config = dict(
    cutout=0.25,
    encoder_activation='relu',
    encoder_patch_size=8,
    encoder_depths=[14],
    label_smoothing=0.1,
    decoder_norm='layernorm',
    decoder_qk_norm=True,
    decoder_inner_norm=False,
    init='small_normal',
    residual_init='zero_last',
    precondition_frequency=25,
    batch_size=256,
)
Rows from block 6 of the text decoder of a small image captioner, named by matrix and row number. Rows with one number belong to one neuron. Each number is 128 + 24 x the weight over its row's rms, rounded and kept within 0 to 255. All counts start at 0. Numbers have three digits each.
After each neuron's rows are labels from the 100 texts, of 14848, where the neuron reaches its highest value: "fires on" is the input token at the peak. Only what is clearly more common there than usual is listed. The data: photos with spoken descriptions (Open Images, Localized Narratives). In brackets: how many of the 100.
# fc1: MLP up (decoder.blocks.6.mlp.fc1.weight, 768x256), inputs 0-255
# fc2: MLP down (decoder.blocks.6.mlp.fc2.weight, 256x768, transposed), outputs 0-255

fc1.111:128116148114153145113154109126195173156139144114112146107140093082149138121139154129107121140138126149138127132158147123159120118137132123108157160134172097090171184143131123090144085135129093091141135103122111155116117134166131119148096098100111132109163128182095153091101139107120134094135098092113147058154130142108076148152146141130088117141165147098112150098143107142104102120117121126079130073171136112101153132131128146167150110138128132114096102147168150117146121155105098124141101127142081168146090172132108166103137106188104116096122083137087114106096167165109125142131151159121100130145149124151101103122105107147123132142151154126146143144113101125125116104175110122099122092120103106129118145132112117142161126148108095110133100117126159116095099132106142
fc2.111:115104137159121123133128091105138122130144120119101144106159120134064112139114148107116112110126155124102142121103113117140120178076074182136097106154088134098130101092071123147089141123129114128114144153121103124153153105093131150129131151133162121186102126088156085119138143140146117112120153141130111170109145085099172138102140106160148161119100105123107123129115085141146106116132081129146107151124125127153138155123122120142099164102144136109078153097145127110101116113181158127138119156124177128117085129130097110164102140098155124157089124073147104181151153116195129120083094094096172142103131123152130130120114121092121085139118119096108087109130149131129130112100146115146111141109180147137161134143131116148145095119114134115099169151129126144164138129121136
fires on: "there" (93)

fc1.499:071135139102101145140157139138185103136126120113099153187146127107091135089150096162137128132145139126154136137138139131102099129147113094148102152167100101115120126105155145103145146170114097125118121131139114165165124148092127118121106114090070150124094135132159121105139152135096099112134152129158158134128140180125140135134084122168143143103170162127118153161132123103096147128097150140111109122094138123181138129126120137140103126132147154147126148104171166119080133184166111102134124137170112147130120134113102132083154123134124114109142154165139147156203153135145127113122159094131113149142155132081112097115085160108137109108119117099090124105088110090168130149105113101138146151109137145113119173109146138121139177110146103135115084172120136133144119086166105
fc2.499:147147146106125112144112117140127122075139133120143164089106139134131087117094141110140115148147125094067098129113100173136087114143141169097168122125118170146082127128105152131153136065123137148143133105140144141120112117151132114123116089100114154105160154130079085106086135122056135137153142112111136162126164090169114121178143164136115138149096102126108132121116136145153093074118094162157113119174111132130152132138148137138127125123156151166092127163093112122088143108116118109113188155080127128146136136095150160134140111097134114121128131154124156126093095143128107157145102142133143135105149142137133127131145085114138127115112179133118126104135156151086105147109151126118092169120093104123159121127168126128133079135156188100150108101155160127104126166136129
fires on: "may" (51); "where" (10); "standing" (7)

fc1.523:142120090093117142126110064135128124115150175100139159092120080085123120123120128113178126124106099133082089100207144112130140120104122161131150127135139154116125134102113100138131115111114133192149153155169167129121177132092125120122158142121119135141132121108103143159140146160101128166095124117158098101174132144082129113097107130138092136106134158136116137095089132105157099112114147130115125100149168152125144137139127098137132132133095137114102122122110117099122115174130143153117109102170138102106152114106149144146124087155167089140141083169109097155144119152111106138150127155136124103168108136109125110130108123134150141126089112104130139127113129127161166112132146133127154132172179083148196139112135146151111114170186131100118068118162115114112127152136129
fc2.523:129122149099095140142121119085116083146140108135117103117103150119100171145130148146135116161104108110125121116115110107122128156146111118151076120110130085126128114150125132115130176179113144114171128188162094122111145110123121114145130120113158113130150138118122081175148142175112112098090085095129147140094137111151156103161161151166125130157099124074129172129140125174085096180131150113125124120179094167127120126113150169093123100158126143106143112154168146144139107158181113131138115153152122099145133167126118115168179107132146145142095078157115101144145095125116142110126129117133148126100158150113116125104175117134144151108079137146162126146114132163131115121109104104148122189137113174127109160166171154119153151123114127116111135120108155126119124165098145
fires on: "." (20)

fc1.284:064114117090157109119119143166087160138134100123186156078119117130151145110149161174157088134120077152121135117161126107115161144155115097171114120137168138136159144155136160147106087132112132130099132145116120116107138150142104096124139148122146136143137115148143112093144160112133118140206102129150126131093177118113149146132181168154097150140175130127117141173135101149144132122138133116122107157125139134167107161115128132080160111148109110127100126083088135128145164137124115117131127152164081119143108168131141143151151106111107115097113108158064160125150164140158118129129107173133106164142119108149121116124142126134140116109117103158145127134155140127119129116140110104115138168112137100145107074147124112163153164126109151171167165176092106116157118145128114
fc2.284:124084097144085144172103083093127135119140130208164144145147121158137148154136183141083153137160115140151106148104122131145144091103123119088137164104084137106144148128103133129120145154135108175138126082132126084120136116196150115120143129106109108127117136134136103110084136176138107169109139142129119118104119115135175127165133174113186152138068119126145137093111140140143148150134115136164142136147119107147108123141113126100122162136128140105130114133135123117164167122139156102104092119166144133144126116124102111095127125138146124165132135123180138135139114113138115169161126088145086146134083096125159096088108113169110119141108133109137145155116131157158148149142151158138140066156080151146134098133134128116126128142118112091119110112096140104082153088097141
fires on: "and" (22); "they" (19); "which" (10); "man" (8)

fc1.54:140140128148105118110111152156128074136130114131099114139092121094134122109110141147102062151119117126133089171135125102100103149126148123154130123109111161086127120145148074165145195120148114135118138117133137136113137123110147140118119132145098103156101100128106112121145098106145128131159117128145130115089089164099084106154143137153149104170121146138096135109167116100147123096125145123147183140134119149161135113082129116133163134138074099106159148098095145132119133141137104104124229136141080119143106146079113165123102106134146071126146175166151147141156148154136148117103161122173116150134127125125139065138170107150117130105128115122160099123099151157113155146123177123108111136120153149148164135139103135131106111144111133146147163129125153158124154121151168
fc2.54:155072102151169131134103100128114146123155099156135113135153127116127099124098139134157126123165121149121109122137144120156152162156154134103131137115127109099164080119137168092134105134154124124161125129109120155110130109080112125159145094131181110099152134136128118104148110082114132134138123127120109149104186093091177111093119142154129163167138148147144130089111119136137142116122156121106140100102129111083110152111141035134103117117108131109132097142139134140120110135135151130153143144107158127089148125117168150087102143124102137164177152153092143157132114113188111138062137188114123114102118073118120083106118108150094155147137163126120161156142110129110099142127118112127125140107128129105104162113152085139126156122162115150094130168151083154142093126116110
fires on: "." (31); "is" (20); "can" (10)

fc1.225:147127106157132100095074108118127105145148136105126084129169121153151123121105141172116104146113118128123126110184123095098138143157131115139150174177174136141141101174155146155123119105160113122172089127114085140108147167131120126155130130127125128174127169151098127060108115094163161131159152123113132108130149123155130172126146089147120150103087126109091139115101142141144131150087174132132135143098143174162134134139137118131127139128126116108137093123103138091154108157117148114114170139142101147113098112140101173138108139105173152091151168139149113150086109105127118107158149163097147133140127118167086125089160110145155130124088098091126142121143177091155151152118092174138159150122124117128112121132160105143107115106085129118093112125141129128139162144118086
fc2.225:133098101127110172155177137160152133102123124130143084122088128086128075149118123139123081129174147098124140088144159097101144120144119149148144111124131129146130144150120157164108162111131112113110176150124166137122151161128160112164104142159124113100125108109157160114141140149139109091138104135181089136127135097130090116152135096148123154124141135115153124135166126128146162113113117118133133108093116130122088120148137136117119133138112137136130155125114153141139169176155161167121136129179111130139135161123173110126098087088153107110141105102113089098111123113149114114118100128137127154064100106134141133127154108101137086098173077133189095113139149144119164153139128124171184121152154087137125114113146109094154111115183095130079146138101114087103117131117093
fires on: "," (87)

fc1.259:096152111158133151104125147158135140118114133085124105159117148143139094134136134124158125142156104128117143117138123117083126122124069132159125168139117134147179086109106138128100157102163133141109127074135118146098139130135117075141099141150129156142092187165126117095112135132130141123125128130151163183109159120094109116127143151145126092127138147084104133124088133113126128159127112117146171112103101108140172106143096130090153127120147128133141152116113154113158134128098159134152156119143140152109190120158095137153104157102122139177086136122107102172145072131094122093114147136141169104147170173127142113122118125118164111110178127153082142133142142141121119150111156163103103173145157171130147090136183094111102114147119138119125109110133139136126089087131188
fc2.259:090118139143156138122150128110119137122126119139098135157125125140105118138120125113098166116147137114128135092107123134166129200176109123128148092095115092127165129102132109140135109090144103136169124123129104135110122160178138090099142123108154109136097121121143144105088128139155150139115168159130123111109145138125118094150118128130148157127138140137130094119134119164155130127115153128150148146169135087116102139127103148109132149133137104114183099116168120073082138130133143107097141130132131149194148151159100156143155134121116154127074100179160119167107124148082153120108109084074110156107091125147147113136109171127163085133110105131115103171098139137111088105109129121115138171165180125112086151083120133103090121140192127087160133130132145132125128105108080
fires on: "," (20); "pose" (11)

fc1.488:105149085161133137141111125115131144128111092129137165147121159079107118090101146131120181141128106108153131135140108135145148128150144176135147137133104135093137159094117082117128181100189144185083130140138106138146124123130136124085136177117143127124144144140129150145148137110140123125123102113147137130121104124129133143115181103092116108131111135155091153135122158164106093164113086162152120170171111118097180096122111133130131112126152137078151119126181121126109094161157163143114135092089099108133090131167167159152126135130144128145104139117133133126146115208152146174157144135136129127175136125144110190150102127157135140146120130127117121154140088137172107116108155110140149139101110123106133168090107132109147103154148127083139108111100098170111129161137121
fc2.488:174112128150127155160150120141096120146133140090123102138129075148116127122165145154159144131147145153133099108135119163139155128111107123120145130123139195121166115156129147171061098159116144064161165152177115168128130129176151104150138124142129150162150130127120148155121103140140130123101164156143112118151149091071137124112136099125148140148122163132153142172175140129111126107097143156118183148152142122164122116110121113113105122074097144093143140123111115135136152097133093124131117117132117134107113153061095076109160119109097151137142136152108103106112099128125128114145114129147129174155133166142109119120130114150131119134136128149120116104141182112114161164162135132086153139150126110109169103147157090147134113090136170152134173173138158138149102148097130
fires on: "one" (15); "top" (9); "at" (9); "him" (8)

fc1.355:132146129151194090085164107138114098166155128104145138114150129120123105148131117113154105099123140116154147128139132111104122111120128145120101139177168125128151086100152137170115155108117089131114077136077118115087154105075131098146106130142139115112148115104161104160132111151091119092142106107134137170156177107124124148149099139184139105109132081085095101105153137157120094099132144084129159160123154108117149070092104151129122159110084123143125122161164118106107145108121156119123118135136145148137088064156182106122102115086135176121132148093124143130140126146123108127159115148145106110122109132086111142119133148133149133154121144116146086128085155129137115149166111105117116142130109125136097133133153088196134123097129151135146144127109105168155143127110119
fc2.355:122143115084125143115134180110157179118098165155132150160179177102171108117151138137121110131146120111156173133125114112124113134114103107130165146151164152163118141152119109131136151106115154126120160121119132099113120108165110113079125159098160130117096104089133144143173161117161161134108133126115114147143102094107126127153131110059089157142105183122125125129141117139120106124116095109124104121100108133176149109131105138109110117096140151153126114118168148142094118102119112165100152111133108125130144067130116100099076156145113121133072106178069120128169115161133147123111097094126153160126152126125142097150113116135139121156109142111121122130160071134111160079125115081161113124157102145107104091144143150117173147112131159148099118115133138130088158131124132
fires on: "trees" (37); "sky" (13); "in" (11); "tree" (8)

fc1.323:143087085128137129154114125159117129153127100142173127115153111165123140112111084136110116138123080141127143130139113145102153112165129095130129123107123120153125129151096146123079159096079121161129153171089089113107122111138079177123154166096091130121161128133100113175127109171135132112125103138133096128073111122091167136152135124151149121129091161155140085098118122113173149131165092092118125093162131073113173118141123145166116155133142131145122113163118116159139097126116154068138151156092164126168136177086140147099116143084133115128132170113161154085130125134125114141129147107117134147186105132135140104135149131119138145107112130133109141121100131100166141124142127118160139129169153108153163139143157128086081145118133129171118126167143168128144130117139107
fc2.323:133148140132123128143092111095145123121119157149143129142154111122102142145139127116131115107100141122167129131145146092158125138162122195106111168135091115136088095146093162137129077153119118161088075127202188151126108181122112124156140102156175143121117136136117152098128139085144117137095134154115159119139133124123096111104126141138121146079145144103106140157112114159148133123087196129121139101128136146129096114113152112120145116194136118145090134136132153063140168178097123160112133140144110099110097115176136118162152131130092113132171079144123089136122134149139166121116102098103111156108090136110116094115113146161129127158133093124099097134119155142148157169137128102153115098121096124129079125165121148147134148134107127092122129115118120110125120159135123
fires on: "," (54); "." (17); "and" (12)

fc1.177:093097114182181107132117146171082150114141113144111136120143120114099096182159151092162152121135151096133115197132128105141150111106131140103128176084125169124118176095113116141132116095172123120131077122124108153160144112107124135134118082133135110132118111134136125089100119134108141104111086125173134119150148091135145133145147107161124097125105098138122117134116164160112141083109136135131090143103134167112106155172103113127127112152099130106141145152140132152105157136094149126155148081128150149123159118123164137124150171127170135138098105106149144145167121134130122155170150150156097146145102143167159147152122143120109116141158129140115129121130143128139148057148135093102112089113132126116140098131163132151132154071121147086168102147156105112163133075128115
fc2.177:108183115129145130116114107150135094115131134097156113112080135155103156121115129156125056161119091143125158093088170182143100129111089118158169149148118081109130041146141120143113155147126190115127163127177118117092117125134103111104141149106132110121114119172103124092110092114133116140153136169159089129131123139127119140116114134167103171137126126098148140092131106137167138127098121083148144106150129121109184117128128134131128132151150080099122098135115141123123084115148131109124132172116138108115083131180143135139138129143100115121124102115145108132125161120125156118154102104148152174155113074149157133175067111135136115097138161113145159145112088146118142124125107135134144119107111152102133100148126142114101111135154133151124123157117111104104130088164117
fires on: "trees" (20); "on" (17); "of" (10); "few" (9)

fc1.182:105096113114139115099110146147084123095090139144138118146100088153148115159148137151126120105112176103157137086136174100136155150066109097144076148167124160154104184151157132096107131155128159149086168175155097161128106141151118133123091146127163118120135123112097124112098120147123148099136132127108137149124110104134103159135137156132089142159087138121113138105121126104141161142111109134139119117168142139106112088103087134108114129126151156143137138144123125149135119145144171136147119129128088117117180139136145119118167158165101151154122135154155112124100132163164093153152159111130110148140113096140142139126139136129114100162148136101139130097149097124161141143127073163111176132138153112137076110098126119136164118140141092181162148115117156133112128046101157
fc2.182:126153150167127144172135148113158134121123124168136120135134155148148140093141117132126129159158049149144110167147161109112101133146162144147150097119158112106146135119145130152127128115159141154159103108092155086110155127116092117140128090134142103101136134111126145109176118132125139164126129075103135115145123103119126106135104115119086123112139159105119149121098127137111139132143148133112130170109161089120139189106157127147114127122153107153120095113154142126140093144124098129117142160081152183132167127132110140162131131101199101118100111124081114124124129120130115115113107147173200098146082128133134115103126160151110138116088167156170107143125154095133078164091166105134112108118140134102109088132128133091107149088100165088079109126124146098136109122141093
fires on: "." (35); "," (10)

fc1.198:123127152130160111146121176099118135140132165143147159110098116139154125106136140158144108193145149133157130171142100095127140144125118117134126139066141110119147138168112112098151141168125147149133129132145068099158113152182178066104149148164102143135091116117142121114136115105116107145120135111169075150128161140112109119105134140140091112141109122110137138130163131131144123107107115145125091114114070154143145166158127150109116154127115116128128134155149142112130117126093148118095107156131147152122116147112120133126095128102114094135125146094126160132194099136108166081181166150131126099151170126098173109178138165139098138097156133131118115052146096136125125113088088119118120111088093143116162137140156130119129110145095130146129166098115129131119167143166116
fc2.198:160118100130124114135143130144156113170128105124112180157136092092114155141101116118093163114128165105093134096131146138119138171133155117124116103186123111174130138098130118148129138093124106168114162123082110128073173119079063123104149120097158174130162153113101144137124132118086173153121137125101175111132097144111138141145118127091131128099118113139122167171108129119121165190114098126107132138133115159112139107112146078174081099152108108101162108098137156131144128130132132146121170148118105121133136112110157152138164091141115145094129111130091111127083118116121157161110111073124074158132129137129084122099075096103132122137107126114104144154087115122113118133143160096143130154166107141129142127143148130141119099111125114100142112142098145131112104158107117
fires on: "one" (45); "top" (9)

fc1.14:164129182108136121128132134151121111122138094119082123157096141150135147126154118098165120145153141142107117134170124126156152133122138137150150108074127097129121142118138091126106105110148133131107104139123140118130093133112138114130134098100138096113083153155153101163139113104142074111097127133100154132079145124138124161139144117120136094123117131136156103148103133150098110087159082095144175137106132125132123088125143173157118122182108134124127086114146167099139126125064122124121119089099144138075120098133130154135150157135105133116120149167137108136135068127117121140144117138125128144168112151115171138095135112133155109170166070136096150149115052062166185142131117125120112157099147118141122102111120097123092100143117123128127124122195136103131149100165148
fc2.14:124127129115100176125143104100135143129150122134170167156136137131129130095112096143145121133092104077134107122144121089125138149113085144126117118127125107130136134099151173125124164149134090140139091128113124130115159142130139114156109150122145106119161072084125161097102191152080103139127157135120080129140132138138144157162161128164142142133174070152140155097171088145147132102105133165116147122132117126098130150096131100087140134111139180120114139142152098157126184137168158114110121127096146133109095128120104094115100124150122102113162110088153152117145145135137132120133145149151181123103113129097116085200134136147120148109085139135117118143153140091125114093147145122120131130153124091150137130114169107086157104081100141177143135150101108151160124095167149
fires on: "and" (20); "it" (10); "door" (9)

fc1.316:091135178109120099104085128175082165129158068127111184136138116105145128122143133143111129189170158153112164151139148139110069140149115140106099152122144127141136131146171117092091116120128114081165140173122149134140109103128125138123152107135124117145130157149152148137115178143105186156105121103141097126127137128145080124137151134114111116083096117158158149140135118158133155098129142096124158154113111149138125120148134130139110144129166124102064118141151145136149145154102108130106171138111176160106135139144116126130149121088148151127144191166089144087173130111146128144137138180138148143099172126167116139128090146131153169132096146113176140167104124124130134134144133126125102107144102136101141142141084139132126122126101110110104108121116129134185088119136136
fc2.316:149110133108161129112164118134098125130158121132118141135132112150161147108169125121140129099076148135155129166146103115056137130128094154120098082130136123106102133117093113186129149110131105147066128110140094162143145182117097119105128138119123142116131121099150130133111126119128132135133174142097181103144115162124149123116145096110111123156147150087097133157154114142115089150145074099092168142115176100107098169115125106109132070155117111121148173149135119093117102135148168144152137089170066104154158144144154151105087196173142139138144110132138121158115105126149158110140114101140149170147103126139156117164117144099108113067103132154121110146101139132134119161150144139129126150110113119138133149118154162139133119142110134142138133075111147133138150137133099
fires on: "and" (30); "is" (21); "see" (14); "which" (8)

fc1.88:081184184088188114120118116145128134130123138116134148133123144144188092113150121096163097143147121110071084091114095152115128131146074144128115110142136136117125102112126161103116087159135166117113129156141118110102169137099094135128128115092168127154114154125119129101106132171151188132176128090138126116114108113109149132168116152163126130128120130098134104107140143101108141127121092114090134118141106143129100081139111133127110152144129162135088104130138158161140107105118149121107161082146119098147125130085180108134115156094114131112099123122114093141124155140104139156126134056121115120151166113147081134100122092129128137107099118145115139134115157099083120131112129110141113166104118158197097161138124136151114143142079149116114157120119115137096106151126143
fc2.88:125077122119119158130157138129112145138154077133163148159092128114162097132149103141142124121108130120144152131124099117151130156119132134141135133119123091101152191082092153125075119140105092125152146150136149157130104114099168078111134150136154122116114124120138132089153092186121134158129136164115138142134091118116145165085132146121095117126115149192104141086156110123094139140193142130125111128150155125102147083114154133099159118125134153127110143112135131070130112127147093119128137172106143119116134113133079169109127080150116121129171131096129144123112088117137144153144109134131133050122112115128149101112119124116108137076110141081130153113094097123155118136170137108145123089136114095106102123162096159184093163111118148122133100141105132151112106158152146
fires on: "there" (100)

fc1.218:116166130124118130156109091123146142099107132141154109138121089122146114121127138132156130107156121141119102138148139100166153145105131146148131127111192133115160108120087143159102142152097132162114102112163098126109117186168115154146098123133112133162107128117139129142128154140133104154158113101107113132138102160122099153131106106183125126136170136134077153109139128110163142148098170166124127119157114167165132110140127125190185133176126150122098126117129123112144129152120116105100127127140105164118144076079134166098110139116147127120130147170100138132152120146131140093090122106115095104116120157151128121145135109121129162130148093134107106190122188151136130102132121114058128134134084139118130092141126156095108161165086152083101107165083149106151119168157109
fc2.218:085157150131119121173102174102110160140137133118129131119092142120119150157107154167077121123059090151149118137122148147053104145114135149090117117113116105096164137134147143121143145081161116144106124126115155118128159136130152166149145094131130079116150151141121110091111138128111129071115089113128145122102079116140107144127109097138112139136136177125167112137138140135135108147106110150154118093081114108084175149115127115119122129107106125137093173133149150112146157165133132162170108132124111104130116172182146127174155129169123136163144146130123148119128165121099114144154097151085140107147132133114170136143122113103149094137101141163130128126136102132134148118120138120176120062132164133148157116152114110125085135131133169143115156167134123191135148125113108
fires on: "," (44); "and" (21)

fc1.762:099142131162115094119133121097124100110142152107153149118125158159131115176127075147152134139141146136113144105142171130130132147133101146118116161149141137102112124116170118135122123127137136151177076149131097102139159141149152132105128113161097148124125086146111127135140189104094117111186133129098140150159127098143099147141155148063085105115146125141104145108124150146116132066156143118089094122112154140145092107099139153106162154134127103160122140120125120109128152133098134094138143140109090110062108123147120142140074129129194132091099109167131081157191131092109143137175112108134138114133104148130105113086120149142148142130124156136137160166124131131178115101145108154132137159157124138159146108149143121133111149129052162144128102128144135140111108158098122
fc2.762:141153137115139148147090122165147131152116138092171131135118172109133122196102125143139119102093104129112119136167120138108150134142115128078130123127147147105154113112148131109114169144104154134088106102083162110147114122111096101097146163118143147112132096119146134110116143125106111090131117105118176095147136098119136120124176108114147121155153174130172113107159082141159128122188089077075159139133122153151091131095152137145145095100181126136061129115090106133144153124134121154126109110105116124148115134101165137163133127119114164112141139134095130145117154125155127157106150138128118106123128144129144126116149152085117118145107095112116110081179122142164147172120133167138110117097134155148125100156121125154118130100130072150124084137156130105152167155068154
fires on: "over" (45); "in" (24); "around" (7); "of" (7)

fc1.102:088146132091135115148107121134141157156116108171094135131119144085129146105126155120166157131176118163140162174135140122150123142132139144183132161158155158124128163158147142153099123128149141173139114107145133106135109076144130130137145117142134121134146122114123105128172132184176144139155132153088138141111115151126153134144168134169121168123151109137145100090129131134169165163088151106129072152148154114080101087132143151112126148119130092154135129132151149135171089113120132103128131184175090142164142151158161176135090154137150085120122118148104113106160156089150139144148148129108147136081138147137120132110114113127121147137151165174130109118148120096187148103177126157132104118117131115173130159109122118113139093186154158138131138119122130147154124134124139
fc2.102:127141149148074139119149130141141083160125170096159157162124163127123116132152135131096140119111140140135097089124139161119128112129114164106137154125110121130171130161125083118123166079122113111150130142113128170133147129159136183118185153112127139112111119116105134206113101154150152125110112127129150114138144094161107100102109113111125114166147142124118117156166149072133119095151162128105118124145118125145116171127078151125149131120104158129134126158132151127123133143127117080167138080106163143122118124130110136141115100148143128131127099122154089180123109109197138091126119127137093127129156104168142092133144148152145173115074131127130143137108138103123141141090097094147174137078181131146146076130147101147126175149131130157116116107142097090077143151135141
fires on: "there" (43); "which" (26); "this" (11)

fc1.644:115132148099117076149137119139098178138127109112103094108117185135167103112119124148132108156120108111147132099127122115131126130103149130100114141122127171145119169149158111109138146137113137152087145116154155112131091163103128152141106124123119109152132073110099151102117117130142131160116143143161136138114110101129136121142144123098113145127095111138139155102146155114147107097084131119128155139128196188126146140105144077142141124153135153139125136137133137070141149138124170107175113142110162120123163140144115139136122081129127101082149115097109123138145143158106133150121131128180120115141148117155188124153167106121128141124105104112130125073097104166090113111080139102111144110151126071141152119102037177119103128172145117140140143167079141139139117171128102
fc2.644:160145166144156154115144143137128128117172129135088104105153143164111105142148168125150144115138147093124123160140166166150118119123110113169172154145099103093102100138125127098051136134136175123151088056126120138146126128115143096097152099134098120152159123182174143078142115114099151147142122127100151134163155120154099119112142128129124123149104137141143121136121145103128055137093123124157119135152159128125124128155117152159128128112165094125159108092106144190120104129151110116131158125153153127133112140091143079114152136127132121126118104130163148174176109100131104118106118089120118111119142145107170133134111117118148092130138142140105160139140105119175105145103143124103078160156111156149087128165098120161126122129173119119172164112130106104123164146144126
fires on: "walking" (17); "are" (16); "two" (11); "all" (10)

fc1.579:115144092142131155098142122166118102140123093143114099096143144160136109139080099122133115124132056136155163103135167134107126133121103107133147126152162140145093140118117145085133132116096142125078184129103120172092094129143105108099121178111113083142122118152098154135115144109149173104108149103118101121134138110087138132176106114131160148150159165082120121083145148082149106132157163072115129146090103160100099121132134155124177115101111074132084112113133161105147119134083118127155137126093110145101119137144117141119124154087119138130120150150109112155127104112107120150133096170162124089144135144121128131097106155135125108132162145154139116110151160077107082134150103122129119130120117135129125178105111121122128134146078088146154156123161161107150136115140091
fc2.579:117162134141119091106104133114142117124133128124160087117109109082129155123140124150098133136122144184112100117129120096164159108152185136113166103160113167139124121147137118134149166149175114119172126140129140094150179094090096151143155119160146132161114102106133111140158119132093144101076142113152173093150103117201115143154127150120130184111141094119157124139144108165084127132100135153124156111128152164177153098145134153115125105142092122135139149123114134097156152116152161121095120096144100133153142126183107099129134125125154115122100077177143100098168186130123100106162143119144155119110118114082138125120109119169156141118121129114138059131123146169133136125137117140131123155151110111071108116137123135115121102125149116130121121144106120147141085159145135
fires on: "." (38); "and" (29); "," (14)

fc1.205:122146067117105133142155139133136108156072158087131083095114157125153130138108129113116096162144105117143157097105125128141175143123134142104137169136181139098137117115112126128120129114122121145095113163098126134148182129158115130123172128126146144120139080119147133146147140161145140124126157095139106095099173133179158139145162143125152139095133111141146123096130104163158141164120098117104156151111166196142137113115104089113131171145147132085137101150107153082142132112112171129122157123080141109117130161100119127117135119138150166101130077174143084148143086145140112111155141132129132119162141133126112152074143115121137104126098164143114140120158141150117130110133107122208127119147113128133165083131124078073118094109120149147131157114121119136106143130163108
fc2.205:128120149138109087129124147154093123075175144163115120140123147131088141164126145132112131095137150109123163140127130189116100146140128142117142149155109166141135147148129137131113131129142172120162135098142123096071145060138147122105130092112156092125131149136127110090138103153132148161135118173120124159154113133086134103159124073152092160112139117111131141173097173101086133156140143147162112155120116116114095134162157135169087146164122123136126120106131121154091119122170092107094109123097138165114183108109149170135135139092097134171147106112133100116125164154125106108100139099117133167160111097120140159128130136147090116073145118156119108099134098147110092119148167136115132109082157133137107165145137152123102155099152127148096146112083111146121165126135125
fires on: "walking" (28); "standing" (18); "sitting" (15); "," (8)

fc1.586:130121139137115120149157146114158139143097142112121125146144114143167138102132143121166112119190139137113132069190132109088169146114119136160137143150152092142098150111115120127115103147138154116127171166145170146120137112139129135107110130109087117054155117138097101130140136143146153131176130134119127113110123097124174143150113141167102121177119126128137112125132153114151129135146163135191104140153132111109139117150174142148141152118126107079131146148129137135133156150149143122161084080136120114107112120095115082142075102138135158120132140146106091136097085148123140127130170087102105145132133115144133135172084123123143140121119087151138096156152144111118128118154156167168175066136158112147148123116115141121133064098120147127084107094097135119167146127079132
fc2.586:104136109095107101109129113185165148144150141185128102175164158130131144095154167129148156122128126118098080119119109116172112094129120170121114106115139115129098178127157152153117140135173098128159086083135111127131132112164119134116134134154100149134140156088123105125133143105136169097125094098141125123158098108152116168131118120132144119101127109156101123123127144152148114131135152111140116094133191168153167131133132119130088139122131124144163146142149113107109129113138171144090192118128104119104172138156091150146139165155139072129181124127171147113172102125139147127103111130157161085143107108104125118120117130122106111134113131135146137127150092155131078137110065085112123122153131117153127134121110128115124166151120068166134145133158104129089170159133143
fires on: "there" (26); "few" (11); "image" (11); "which" (9)

fc1.536:164083112120122119124146107142165110111164135105135076102131119120124117149129196121147100141156117112124127091143129162144167130130157095119124165152112103183122141147154170075133111113129122075107171149126111141121133108150137148104125164158162136103118128118122103120146153106116108076139136129093157126142112129135144105113120164130142135138187171098108119128102108119180175145145137120096149087141105167123094117094108125106128132122143121117125159162174123116094098146154103152156112162115133111160151125122115157107129081112142144111159146120138104122100116136152155095077141167140143117157121113106118087138133145112158168150122098123137103130170095115108161154117149098088175150086134132153145102121151094118149120123110125114112128141103094120167183165105148
fc2.536:139123132093155151094107140124124139116086068154124146153170129141132106070104132155114120133116141168119120147095128108109140147108090114108125107163135153123136136138134132136118091148126127142138147140121140109131150083139129144126147135128106152166126119143103121117164097124136164135180076119121111131185073112135127146141120145132127114160111095133137143139116152189090116133098112150126121145118137121122124128132103142143078117149122153107113102136141121127132160137095122126088173111125141130133091083128137089146143156152112152111100155105091131152182129146101134092165110150150115142093128114121100094128108155140109136108157125068086147105101119110177089135195142141103159126146127129155097166132182152125139131157126074166161112140169115131120069143187115
fires on: "one" (29); "and" (27); "," (15); "a" (12)

fc1.513:108136139108105082106133174117120096151123157130144142112130120127160118122164100111133107121113070133165160131142138151093093112131140107150131088115163133094116131154134133094143159088135135107148149160132103112119133141130131093105119124158094170170108137185099127130164106095084127111144131111104073122112135121146098115162128118123131163148171158184156163133137179132138096141158157107137156104149131136126158181086153103134126146176158121140087156183097133092158144104120151152118108151124113145138088110124174132130080102159111159142092124130098124079142141122141164139115102144137127132105119138111137106087108108125128139076110112115147142144086145105137087133108098103104181134122124146139161104135136150117175136119104123136104104133152102157125093135132120
fc2.513:109157108186107096107122131108131150116135112138170126122137155103115097135130127126136145108142129167122129118082142140106153136161115117097108174121124124160135091109172119134082110134135087145160151140134092133100078119130097139117162147144065120112136138111106187104122132151125153164137131117143169131130139132143127164123129121143156154126104102110120129070143113155172129141104166149165113084097114138104102161141149161111128164128111160125134133150143147160098161128138146120143145123146173137112118096154140125158131109155151098119135109095145126131124111148137114074129199121114145133172147138149164140106146155098098114097106179130177120113187102089125122137117125130129139123166136095149111142080218115116124118155134122128154139124162144153138115105126150
fires on: "one" (32); "a" (17); "each" (12); "and" (10)